config = dict(
    input='waveform_16khz',
    fusion_encoder_fused_qkv=True,
    adamw_lr_other_params=0.0016,
)
Rows from block 13 of the audio encoder of a small audio-text matching model, named by matrix and row number. Rows with one number within an expert belong to one neuron, the router's apart. Each number is 128 + 32 x the weight over its row's rms, rounded and kept within 0 to 255. All counts start at 0.
Before each expert's rows are labels from the 100 clips, of 14976, where the router gives the expert most weight on average: "responds to" is what is common among them. Only what is clearly more common there than usual is listed. The data: synthesized solo parts of chorales (CocoChorales). In brackets: how many of the 100, against the usual share in percent.
# router: router (encoder.blocks.13.mlp.router.weight, 8x128, trained with AdamW), inputs 0-127
# up: expert up (encoder.blocks.13.mlp.up, 8x64x128), inputs 0-127
# down: expert down (encoder.blocks.13.mlp.down, 8x128x64, transposed), outputs 0-127

# expert 5
responds to: note C5 (92 vs 10.2); note D5 (43 vs 8.2); trumpet (42 vs 8.1); oboe (40 vs 7.3)
router.5 [159 127 145  89  93 129 107  98 105 143 163 146 103 126  81 160 126 160 108  86 104  94 121 151 134  76  99 103  95 144 178 123 133  92 114 119 127  97 116 144  71 140 105 128 172 156 127 181  89 144  90  79 157 123 146 153 190 148 147 109  95 150 127 158 122 109 119 145 124 103 120 172 152 180  96 153 155 180  85  61 161  78  94 102 148 182 132  91 128 155 161 102 103 118 112 106 119 184 132 182 161 152 158  89 145 149  88 183  50  98 109  93 137 130 127 106  82  73 132  88 144  62  84  43 144 151 141 145]
up.5 [113 156 167 139 156  79 155 125  99  99 125 119 155 129 100 147 181 128 114  77 160 116 162 147 170 113 122 164 112  90 169 119 133 190 126 219  88 118 111 139 171 136 116 145  73 125 128 131  96 134 141 148 144 141 163 159 138 147  82 104 183 141 143 165 126 102 186 119 175 144  99 125 111  89 168  78  84 147 190 182 140 145 223  95 115  86 116 118 104 169  90 111  95 130  89 205 178 130 124 162 150 122 148 110 124 184 107 169  92 124  89 148 163 114 113  98 136 146 163 130  97  92  94 137 151 143  87  77]
down.5 [140 139 141 143 128 107 103 145 140 162 125 136 133 140 126  47  83 164 136 181 156 132 131 130 124 158 160 130  81 191  53 131  90 172  86 113  99 128 165 106  88 103 128 124  83 101 108 127 116 184  71 157  82 106 134 118 143 122 109 143 115  93 154 185 171 101  91 115  93 179 152 118 134 126 177 152 101 100 156 157 126 106 104 141 156 121  86 102 102 124 139 132 128 102 200 136  39 144  98  97 164  71 119 138 145  84  55 147 137 111 179  97 123 179 162 133 192  88 183 145 113 142 171 116 150 131  99 163]
up.6 [124 157 145 129 136  62 162 113 134 136 143  90  90 108 132 109  52  71 108 139 119  92 134  87 165  76 161 192 112 163 147 145  84 143 127 160  67  79  90  92 157 102 150 100 102 115 116 113 201 157 103 106 142 122 140  89 153  75  81 131 152  95 117 142  88 125 146  92 112 103 106 161 119 210 116 143 160  63 172 112 168 118 140  66 194 123  81 116 127 150 184 153 122 159  95 164 124 111 106 124 145 102 122 133 126 148 131  96 115 165 109 147 128 119 120 158 193 169 151 144 140 134 124 177 203 141 140 161]
down.6 [148 129  92 134 145 142 140 119  82 150 177  94 162 165 161 108 185 128 123 179 138 131 180  75  91 133  79 133 162  88  98 155 176 152  80 144 150  92 146 164 162 116 110 189 128 126 127 132 135 113 132  82 108 118  99 146  83 140  87  77 122 111 173 154 120 131  75 149 160 151 162  46 166  92  94 129 131 123 149 108 126  94 126 142 142 135 148 164 105  85 133  65  63 151 115 122 109 150 142 173 108 144 124  59 114 104 137 121 179 101 140  10 167  81 152 101 151 123 110 147  98 121 156 147  97  82 105 134]

# expert 6
responds to: note G5 (50 vs 6.4); note F5 (49 vs 7.9); note D5 (42 vs 8.2); flute (39 vs 8.6)
router.6 [136 159 157  92  98  78 100 174 131 168 163 110 125 123  94 108 151  76 179  69 101 127 121 118 100 103 176 135 100 153 122 110 174 148 104  73 113 185 110 102  98 140 126 196 127 105 129 109  18 159 128 117 171 106 147 203 180 164 119 120  79 187 143 109 113 144 108 129 154  80 113 156 158 142 174 162 145 111  45  80 120 156 123 153 140 168 153 152  94 115 155  86 149 108 154 141  79 113 131  89 108 174 101 147  90 136 119 140 111  91 155  98 167 133 126 135 131 125 103 112 169 100 109 129 103  82 104  87]
up.9 [124 122 113 118 150 107 111 116 122 120 149 171 103 177 105 128 171  74  96  99 153 186 140 150 159  50 170 104 157 129 110 108 116 143 131 143 141 174  26 125 110 122  95 144 124 126 123 113  61  61 119 123  92  99 134 101 158  93 131 146 113 126 137 194 141 130 168 110  89 128  75 166 167 176 100 130 138 148 110 162 136 113 129  82 132  69 129 122 168 104  78  75 109 149 109 125 106 118 178 122 125  87  87  85  57  96 162 161 141  63 154 118 190 133 143 114 151 143  81 117 140 103 127 178 121 108  59 132]
down.9 [138 160 162 148  79 160 181 139 115 169 151 100 115 137 176 161  86 168 115 150 132 145  66 129 105 143 130  79 188 106 103 183 169 124  97 139 136 182 152 116 150  99 160 120 113 127  65 164 125 133 165 140 129 167 123 137 102 155  92 141  63  62 124 110 110 124 131 170 125 113  76 147  99 170 186  90 159 162 168 144 105 129 103 114  95 143 113  84  90 171 143 167 160  91  99 151  64 102 114 179 145 127  72  85 128 141  99  76  45 148 142 141 107 178  85 121 136 135 112  90 106  78 160  98 135 148 123 118]
up.10 [139 117 134 143 134  93 115 138  48 121 140 151 138 112 104 107  58 107 134  89 161  93 109 151  77  73 146 135 139 149 167 116 132 150  68 159 133 106 144 111 112 109 104  77 143 161 137 139 137 137 192 114  71 203 125 169 150  90 138 107 171 172 120 117 147  71 135 147 154 152  61 134  99 131 159 174  53 116  87 143 176 181 161 119 141  94 119 106 131  72 157 122 151 166 136 109 146 117 108 163 131  68 143 138 195 114  96 121 124 108 157  85 157 109 154 111 116 142  99 177 114 106 138 163  88  36 143 147]
down.10 [103  78 189  93 175 155 118 145 163  93  95 158  93 104 147 132 167 124  86 119 181 148 124  66 145 164 130  88  98 183 107 117 205  98 128 138 117 165 101 135 171 118 132 143 139 121  92 112 163 107 117 171 147  53 154 128 119 101 113 131 124 119 189 104 161 137 190 126 119 145 110 109  78 175  75 109 164 154 133  96 130 129 103 125 133 157 138 120 142 205 167 179  82 123 162 107 112 102 124 156 220 153 120 146 139 197 130  54 123 123 124 125 106 136  63 109 156 115 159 112 126 135 120 177 150 154 114 100]

# expert 3
responds to: tuba (74 vs 8.8); note G#3 (49 vs 8.2); note A3 (30 vs 8.6); note A#3 (27 vs 10.7)
router.3 [108 145 131 169 121  80  72 118  81 131 193 132 113 145  88 113 111 105 111 113  83  88 137  90  52  96 183 175 105 193 123 118 146  92  58  92 132  99 128 128 112 111 134 120 134 123 137 136 105 135 172  72 152 116 122 206 137 121 130 105 108 109 173 121  69 140  54  70  81 144 156  76 143 123 102 173 172 185  83 110 121  81 148 115 128 158 133 121 105  87 172 160 119 103 131 140 127 148 122 166 127 134 129  88 150 121 135 166  93 147 107 151 106  78 174 165  50 135 106 101 129 171 123  94 137 160 106 121]
up.2 [134 101 129 142 114 103 130 160 108 134  74 141  99  59 221 107 100 122 105 184 109 165  76  56 112 109 154 190 111 158 149 134 122  61  95 105 150  76 154  92 123 107 170 122 149 105 161 167  84  94 109  96 137 211 114 126 121  76 137 139  90  94 131 130  95 136 111 118 144 130 134 154 131 119 164 135 164  91  57 130 136 145  97 165 107 129  91 150  81 156 114 131  78  64 100  92 117 117 155  63 131 102  89 177 108  81 132  95 166 122 111 160 129  84 141 116  91 114 132 135 141 106 176 180 114 115 135 126]
down.2 [132 126 145 152 108  99 174 129 145  95 171 136 145 157  66 125 141 171 149  97 178  69  98 127 117 183 124 125 115 130 125 116 128 150  95  83 129 153  94 149 172 112 126 152  90 191  92 118 173 153  91  91  89  68  93 105 131 129 168  86 166 165 105 119  98  81 108 118 140  71  35 104  94 116 105  96 131 141 124 180  80 119 112 143 119 104  73 126 124 103 127 154 133 100 152 146 171 151 130 200 143 158 163 160 160 177 146 139 156  77 115 142 112 123  61 138 129 123 154  56 170  91  87  88 123 155  79 126]
up.3 [150 125 127 122 115 174 130 101  50 124  94 149 140  64 156 128  78  98  57 137 111 177 109 143 153  82 111 118  87 109 145 215 121 139 116  99 103 119 115 161 120 146 134 109 135 170 103 111 102 101 109 156 112 126  94 117 155 141 172 130  79 116 156  97  84 125 160 129 147  73 146 133  71 149 115 166 102  69  77 121 124 167 108 159 144 114 125 103 146  82 120 117  97 129 124 177 153  67 113 121 148 154 201 106 121 163 181 153 136 135 136 145 152 147  64 139 141 156 135 149 111  64 108 201 177  63 139 183]
down.3 [160 157 171 138 129 142 191 174 208 134 117 134 106 180 139 126 135 163 154 158 199 101 144  91 114  99 106 118 115 148 129  86 147 130  98 131  88 151  81  69 158 111 100 157 142 122 183 117 144 152 127  53 123 116 180 125 156 107  90 155 134 125 121 129 123 104 108 112 136 111 101 109 121  90 144 102 177 108 121  90 150 155 121  52 190 168 135  73 145 130 127 175 141 130 109 152 140 152 132  95 160  88 147  98 137 146  94 147  42  68 145  93 175 112 129 141 115 114 122  73  62 121 131 139  68  91 172  78]

# expert 2
responds to: trombone (81 vs 7.2); note G4 (56 vs 7.7); note G#4 (51 vs 9.4); note F4 (49 vs 9.3)
router.2 [148 110 129  55 134 161  67 113 133 140 141 144 114 150  69 146  89 120 146  96  95  90 178 146  97  80 166 135  98 156 133  82 133 139  72 161 159 146 155 139 127 142 130 199 177  92 149 128 167  59 160  78 105 161 119 131 158 139 104 125  95 109 164 147  86 104 148 106  69 101 177 160 115 134 101 174 137  56  97  93 139 124 129 123 150 160 170  95 160 112  96 194  61 119 110 100 139 180 102 105 120 167 129 140 103 132 128 102 103  89 123  71 103 147 155 130  92 117  79 107 165 120  77  82 149 140 157  87]
up.5 [115 114  80 120 142 121 136 130 195 104 127 177 109  98 147  93 143 128 130  59 156 141 125 230 153 165 116 103 143 108 122  62 148 117 165  89 151 123 129 124 167 130 138 116  92 156 156 125 131 141 172 165 167 146 145 150  99 108  63  74  96 121 130 136  99 116  85 155  77 144 129 107 168 117 184  92 141 176  98 133 155  97 118 134 147 135 129 138 143  94 147 131 137 168 154 172  92 124 103 159 138 143 160 100 132 120 112  89 110 196 191 144  93 124 163  84  99 129 121  71 174 179 228 189 112 113 100 109]
down.5 [105 182 140 135 148 137 146 198 108  73  97 130  77 183 120 143 132 143 171 174  80 142 148  91 107  85 168 181 163  89 175 142 123 177 145 130 161 214 182 145 122 132 162 121 183 139 105 152 156 121 104 165 131 127 181 131  90 173 106 106 163 115 116 169  99 127 125 137 143 100  91 127  64 137  83 118  68 118 150 120 112 123 192 109 173 113 158 174  69  99 142  98 112 110 142 116 127 136 115 135 164 158 130 151 133 168 179 139 110 167 125 177 174  53 161 169 130 109 143 118 133 109 137 120 158 122 121  67]
up.6 [ 76 105 162 126 184 152 155  95 133 155 137  83  90 141 179 180 169 121 142 138 136 130 125  70 150 139 153 143 105 150 113 149 121 130 173 165 154 101 133 175 107 193 122  94 103 161 145 140 102  79 168  96 163 106 135 162 150 135 121  98 135 113  98 103 176 172 181  85  93  94 183 137 181 185 133 123 166 159 129 120 144  74 170 167  66  79 148  95  91 111 118  44 132 127 105 145 103 113  78 148  81 111 145 116 154 127  99 132 109 214 138 152 175 139 124 129 124 170 134  97 160  74 104 133 142 138 144  80]
down.6 [121 177  97 119 148 128  89 152 123 121 194 140  65 167 127  81 121 128 140 147 149 126 155 113  76 127 127  97 115 130  93 132 158  61  89 115 129 100  99 115 202  97 174 152 113 202  86 152  89 143 157 150 104 118 118 140 182 140 178 104  81 105 154 152 120 130  67  69  69 113 137 152 121 114 150 142  80  33 121 141 113 170 119  98 156 152 154 141 183  82 116 107 139  83 113 181 113 122 126 109 160 154  91 146 131  92 155  46 125 128 148 140 143 180 152 143 128  61  99 135 127 124  89 137 155 149 154 133]