{"encoder_activation": "gelu", "encoder_moe": "top_k", "encoder_positions": "sincos", "encoder_kernel_size": 15, "fusion": "cross_attention", "fusion_encoder_layers": 6, "fusion_encoder_moe_every": 2, "fusion_encoder_experts_per_token": 2, "fusion_encoder_shared_expert": true, "fusion_encoder_positions": "learned"}
Rows from block 8 of the audio encoder, named by matrix and row number. Each number is 128 + 24 x the weight over the matrix's rms, rounded and kept within 0 to 255. All counts start at 0. Numbers have three digits each.
# proj: attention output (encoder.blocks.8.attn.proj.weight, 128x128), inputs 0-63
proj.16:154103116133105127127122128103095130109127140109115104109174105126124143174150147144141121128145154128175083136138129147118094150108149125162157111151115116166112092173137142146121149137084152
proj.17:104099199112100120167128146132143149112142127094148137109119126169106142087122105150148130128123127124166133131144147161114074109110094103160140129135150150130141121135099097167080111113152138
proj.18:096113125158137091118122144139168114145135118147127142100114161185113119142090101088128135118106097124128114138085144133130142211110158081167124118099183182187144123120133128099187169114149105
proj.19:110116137148148107089165144176116132113154117081146098127127109123109160058123143110098167182110143126145144116123158122129163167147168082151123176144130100133115081159089115134151137165119130
proj.20:126152101173149105128157141094121130130153172153079120121156108114160129110084136115111155134121102102131094124099121133115141131128124173113147133152132094106163129145151127125141168154109134
proj.21:136102113154108153134086118100131128175113103113110128125118145144126158137118115128132169096127167139131092138119122166124136104115119121174143121130141164109158132104129161128123135114153146
proj.22:112173127162115112183116137107067079122155116091108151173141123155130143092051147114134120109143145117097158216141076132149185166131155118132133138146127109135152158096098110117161099136109121
proj.23:098140137134119114119121098084133114090133133118098144119156152108133122120159132115167126175099147126086137130130124156131158106150069090105125118135139136154097145130115119105148140145114086
proj.24:083136169132163138178092146148140134141176093112146132113127164107110117155135089169145119128120184126127144110139151133120144152106108152140139086092136140135094131125136148117083144106132119
proj.25:131144155103113129112107134148160131053095123101077153110109086124140128138155108165148117131130136112073133107143128148109099127139081159067155110112112075110144093132118119088136099136123144
proj.26:134204140130159116130109111138126084169105123136114109136143133154118111155126162137124120139087106131130116157133117149129150145132117166115115107133125163151124149132082154053143151133099116
proj.27:155155105198138115160088145140115086087180117144119114114126153105158162102113149124137129125150124127155121127170104142098143147149150117110199107153110090160111129134065095154104142121120116
proj.28:102147150161139140145177133104114099150128133118143152114132123154124151073158173124134118122140147165166165137160134132154115136132127154139163127094127127139182127108136093142130113143182085
proj.29:139178158093122108147097136100102120141140133078120121124185161128109127149155107125113168178094079140100136133136147141073087145183133098146124114160089177155118095193164109133088113136144133
proj.30:137149139111158131131132046117098072077101084076111151111165091141101125091168146130151160127124093088146110151151118168095128140095139125098151092119090132127141134130138185152142151141129122
proj.31:128121054130123138101100152120139139154103071109101116101147176124127154147130089114137174166151130147081095118143139142141141154128107111121141127127149178152154122121155122149098125140111140
proj.32:139158148129130126134154169167145089128137113100099154121155108158151150130140123110115124095087117139166115162086141104095121119185155129125139137148143129137102106151119067148157182101084136
proj.33:099126103144168085118153118097104123120128126108115148113127113161106136118142126133122121126147104164120125126136111121136116077114137135119153112109179127121117176154164103119146133136117134
proj.34:099082121099101138136116152156166133113074132120107090100127121099161128113120167150172137127118145123100143111069117119141115116101124136123100134128091120178129112145135116089103148127117102
proj.35:103112162162159153125142188123119083114143077124113108141165142156144156128133125118149178091139152129140125142142118080160125135111121090151135088149121099174143112104120092126147111148204192
proj.36:105097095122122114119128118168115115108109159141110123131086163144129108108145121149131130129098123106145105064135118112113124117128122106158125127138124128123134144146155165120164118116152111
proj.37:146173128127164094095159149122138107080127134120082148165118122110118106173150126153125134086168121115109085105085143159130094106101150172126086141120102148112167132128123128152104152125123085
proj.38:155168102105143153166144148147101117096105150118118102132157130146101108129158140097216137129095169139145128124136113128145127137194155161128108147152145098127136153183150131107111105115099114
proj.39:153130178134076106122150146093102137118132092124115115153111107178091113091132165185123124128104099115153107125142111119141142159114120115141103128120145091130090108151107138120113126093127086
proj.40:115166145113135111132101135127113150113170112156109121104109090154125122162110144099109102098127130133112157138125127074135140162108163142095127103138124087165132141157161133105186110164076157
proj.41:114163125164066115120131127168110147097149109111065133118101127119120152128070115117142139139116106114093118131133155115154145132163104108121099129132101127126132192111133093160136146125125128
proj.42:134138131159119129159163113102125096157113114086158147112128081108150134155155136141134125138123158166136130112155126130108137140128205130123139164128037107136077129160129132165086091116149123
proj.43:119093122139123136123116116127129127131121136109133124150132142128130109117150156164135115158129143101086144116162112139143158116132138124132150139118127157135145139114111114110110115107103137
proj.44:112135124141107150155124089109159133156137144176090124145125111124090129122132138108128166187123087101109136157121087114097121128126105086133165109130063179096111105130106055142095103124084115
proj.45:115195092112149091140073106119142124162147124098112074115131152145111120155146097161135104160131071143115111133100118140166134147150125156160121096132132161158143126104130107087113125076146149
proj.46:123143126096137118161155128131073159112162139128105126133077110168138124139089170108163123075157135152148145124111094169128168118090124128118141102128124111158123158117148155174164130144143143
proj.47:074107132123144121125157149107148151143115162131107134132143129107103146147103130139136086125116122125110105153147133143139153131115138138102187140199105134118156072096122134124117166137151113
proj.48:149090142108111157125161097129142164106125101151116143108172119116138111115130113190106114177151130104090139140152153135092092147149136136116133084083077147131123082129120153126083136109179110
proj.49:154134121133112113146130102105162161130146075134127171100107114163130156138122124146105119181147142141171148165135110162115137141089112157142126112134104103098168129071139182141093165112123101
proj.50:146141169131150111117127149128117131133139134167110141136114106108138138139154123139107128199134108162129151082199088146124110117154199125131162124134186094161143134155113101111106148114128137
proj.51:123100100107106085110081082143108134149098137103140121096127147148144110119147120124104158154141113120162113130096100115187129115154140128114150097114138142141114135126113142115116124130118130
proj.52:159108123097144103121147134092110129095115146122145080145110123067098119074126155137102104157115136119117094071139125141169150097132119117101159106138096092132178138077093174123140146153135102
proj.53:115090115098123124088109092129119110099139134090114088133133129135165121171134115141141153148130112126076107097181117172112121124113134121066147147116128125121143076146128155140125112159078136
proj.54:130074138125149149088132149107137125125155185112114113109097130106106102151128163142137108141137126079137149130168140080133150086160193120119114112157117148113137166158122133147121104149120113
proj.55:098127151166146137112124125119113160058152087101127094124046148089127132197152118140149148163120154134084146138123116122118121106124126099118086113105143134110117073091121087103106181114087131
proj.56:111111142123100120148119126138097168108141119172130156163123149125137170118129137157131071110162164109139184100137127146173119133111100138139080153091130121151123102108107061122158170131108135
proj.57:117147157092078120117121129097146099129145107101135134152134091130114134056157128144139114089123139145129135138112182134117107140120139146132117179116111091115151136151153154158144069143119153
proj.58:134122147128112115104109121107102168083175136164135121126082097118116136148135093121100126153141146159111107137128111110133139125143137117084120113115107108150118125069135144107115130129188172
proj.59:157125129119120127159126119138109129119098125118129160154134102161074141141133138140070115134143141127139135154077113130084142121134120120139083144128125133139118083125112100132135113083180134
proj.60:128158162120154150175099150133112123126115129114126136101133131130115127128135153132157123154132109131112143190107120157139095098123052126125127110161136149175114098147152111130155128133111112
proj.61:133128142149173129126089091176135106116107112141118124132118155091128165114110167099134071165103127113106158116112133163123155111119096147105135112143093110113121122109154136129146082133175121
proj.62:104130139140090112140121106106112134133141114115146121085169109130165107102122083140135149162129126093138164147130103125143148156142137108144127115152147119157136118110070143123122127141073123
proj.63:136194100114085074111111128131092095126143118096149109140121105133138137119082098159097152175118114118132127118147186125154151128122119127106170139149130106093100115126127124076113164120158151
proj.64:125113161141128131087103119147099107141132167157122141157098121110153150140145123143127096093157162120120158134146101114097140125123123119139108148104139130116124147139093114120181095139158152
proj.65:142138141115102120131139141096146159125111138123120154144131123138103109097128139160164128125129197127152092111111124105125156119104168116144088144133142056135165105157147137132135164141101124
proj.66:115126142087167148125138153130126082135126111147148113125146134123122149180157126141133131137123076091166119091109105161132118118126087137145122111103097147125120125133101116103127154096080116
proj.67:094140122149174133124132091075110116155142135156105167149175141156129158173147149127120091124140100139165104162170136173129107117110158164164128158124099083112130143108110117128076115107113159
proj.68:161101091088179148113159148119135155126110133138129108156115128144108106138153164115131105183097104157116122116166146099143127130124089114098087087119103134148140143107192112119138133182136093
proj.69:092097086133102104108116154132116111117159139138106167125101137111148138111109135080142114137124158096173125157139151124132127077124159115124117141126110142118109169111137085156147112148141121
proj.70:116107091135158140132113135074102124089162124123124108149123161078130101161103107131130119115118103137089112075137135149098167143167085115108132107136082121149136157117165108109158145128161113
proj.71:152141130125155109102129115168146153147116107132120111095130103147111109112131105120105129177141121074132130118097161104100159113140124167136108109122141122141140136123113143151135120150139154
proj.72:130115110136081115129128146083150139143152168161113132151135118112161152137142099135152160159172114110075133148153148112127102139133156153164113139131132097133145044103116088080118088143109140
proj.73:137150142118100141107161159170111108108124148133109165135123125145113127149115104148109103191164158121155115099108116152063098102163125151120132156145157092162116149134126126101142126165132113
proj.74:090136160146121157164146138085143125139152111111131134125172139103136124140156135094121129135095108096133132133113136096164116108178126109144117117166118159139099105156100129133114124151103077
proj.75:130126097144145145079111117107139149113149118127106146172136113136139067075120115121117177116131137096131120148088141085110119123134123102121147114185151144133107124137178107127131121099174129
proj.76:148132093148125105132099145128139139108126109108154153133128133154125127116114116138148153130115180100117149131084137151158144136111122141151151121117160100125119146156129147138149135112150115
proj.77:149098113128101107154134129150118141142162124075144109123118140105119106143130113133108136126163144120149166120122102095103146099137106119166131134106137148132120155109116144110149146112140138
proj.78:144130061092097121086161108095140150104156124124118143097108153089096129124091142120144106139146074126081136153107099157165147108138121131139116130170146131115108144138086096087138119127134109
proj.79:110121129078139135112144137143109075072152116148130110123124133153090151131151127144148124158115147094139121100101128149088155140103137069104134131139128148191091094107103138115153112162103139
proj.80:161132103123144094124142097100101148135097152088170115086152117137113172169122116136133116149178152155138160178121143117119093095137075176174092127149143147114102142121118100131114139101100116
proj.81:185150129123123104112105093154127125146116136098115104108145157145173128109132151143121161130133092081125163130085122144122095117144097140176121141148150154122115147175129074136132155145113183
proj.82:126142144118113135072119150141153121137111138103112118116123147102135162116112132117125090149118130156151137114128138126127084146121134112147119152165101115113147148130145147156161133128126123
proj.83:089154147108108140122108160158152135112117142158100120098139117142087130098182111105162112104126153125141153119131137093130100117130133121110136125124124119140147128142150140147083092116116154
proj.84:122127144099110134113137126100118155118140112133121177146131122119122109159117112143110103187138142095112112122153133101158116111165159125094120148104096105137103146118142110116153114115151128
proj.85:142124147100183152137134147164104130116130138122151148126112126125116105101140134142129154127117135170190126100155112132134105128129155127077155074143167138145145127067117110208126129109124139
proj.86:164151148149150139141109093131115086121158082122110123170101124134090120127100139111138107124106112103117117144124134098148161125109072111087083140131088136097105162124143153135115119156126142
proj.87:127117109166126122160125111159103161121173091136134134096127139089158142100099142112126170099106134094150130127132120108083147137102168106120145122140128140145129141160120120109148135138143131
proj.88:160146125145108125141145088162137104123159147139112119109125097136145145101142164131121145149087121084079140152117162098105158125131116150115113118170127099132113126141125138146131121125133125
proj.89:123116175098135153111100133110150138124103112137134148111107084145144097075113117144137121073126122110123137123150177114118108129131142087135157129173153098094094140140157100141149115136126140
proj.90:117125110123129118072116137138122161098110125125085167150150130157151145162131086122137058112125145119116124140129117167154094130117122145146130116129090105105125113140115134122142122152127122
proj.91:119147117127111106129134102139100142148115118149146107120120125139156136156131131122132094113114118124143133143092138171106184127136102152129115110138120130152122102122155176107121109108116172
proj.92:137138159115152098144124130160124077113113161112087120097153141130190079106126061147132137140099150145152078118100123108082139129114170140088149157075116150098123129143134114129115105136110105
proj.93:106134146141141102126175131117114124157148113126157115120168125170074141137142133121130113130144155138129130135093138138159168140137155141119144121110138119169160109103121131171123143118165163
proj.94:127109156141143120110127168121108085115146178082101133125126064160101141111109083119148114138134113158107115135123128150142137156132143139099170127163096133132142113139129084159144076159134138
proj.95:167116133134100141155121118127128124149121118158111084090114123102094104155134097118084113118129098089130123137126153157143110119171118103120128131163149155151155134141166164086111130114126141
proj.96:140112161121101123171111139121108111212140119123119123129131123117142132144106143116118119114118117142137136139117127161149124131144140117139125131143126128144106095113112101141116122111110107
proj.97:155129136164170154095120098108135074162143127109170093145147097150137103121137144151125156136107089112157154129120149118126113118108097167139130156145155131105162127148102141131149158105118116
proj.98:102093093145115156136130139137150151138167148143139135119119124127159162129122171155134165090131151132139169122128116084105104131114108136105115116145123142119123120144132114105115145115120113
proj.99:079080121125113124084166148150161157088185124119166142117111147127084146100118136111137108113066182134138116084097111075128102138114137186130111173144095092077132115168161116059175139139176133
proj.100:154149130124143133120128096155109134131168120138123100103106117119130132102076144093127103157156117137158089121143137151140136137145111120115145165155116142132170123164116129122108124114103131
proj.101:138122145145151118119164129094132075080075123122141109121121117136122118074129077148144134161132100104137097125133123128111114107144167148118113115092133092115108123097131149127101103135111087
proj.102:136117151131136158100104126156118143128206094142158122106081109122174151140094118125097098108096146105189123097182076159158148125165148121087121185137156107132126124085115087111143137123048110
proj.103:117143135151141145133114131126117143121133119154156109106108154118147125158123132139127121124118165133156111146117109128099134104141123147115120114116118145095109114097155127098080101147086127
proj.104:140068136148170106150107143112117142130117113140116074105095144163118140160162132135141150135130136096136106150102126098111132128082187159134143115105162122115113162123129134126130085129113115
proj.105:110145122149171134121095119152117147110139154130116140101168110086103087170168128169124110091108147100101155162154135138150140131180101107101126112063187133087068075117182121126106131115137105
proj.106:139153137111147137092140093119128156149120131136157139133092101101166084141117167108151109112102123134130116140138156116125121129178122118156084120162138120133077139139121160097146149117119144
proj.107:120113139137114145156136120162126116142100134114149093127102113137123119155123148135177140130115175165124109132139124152100132110167120157137139167139097110112139079120136098141143097118102122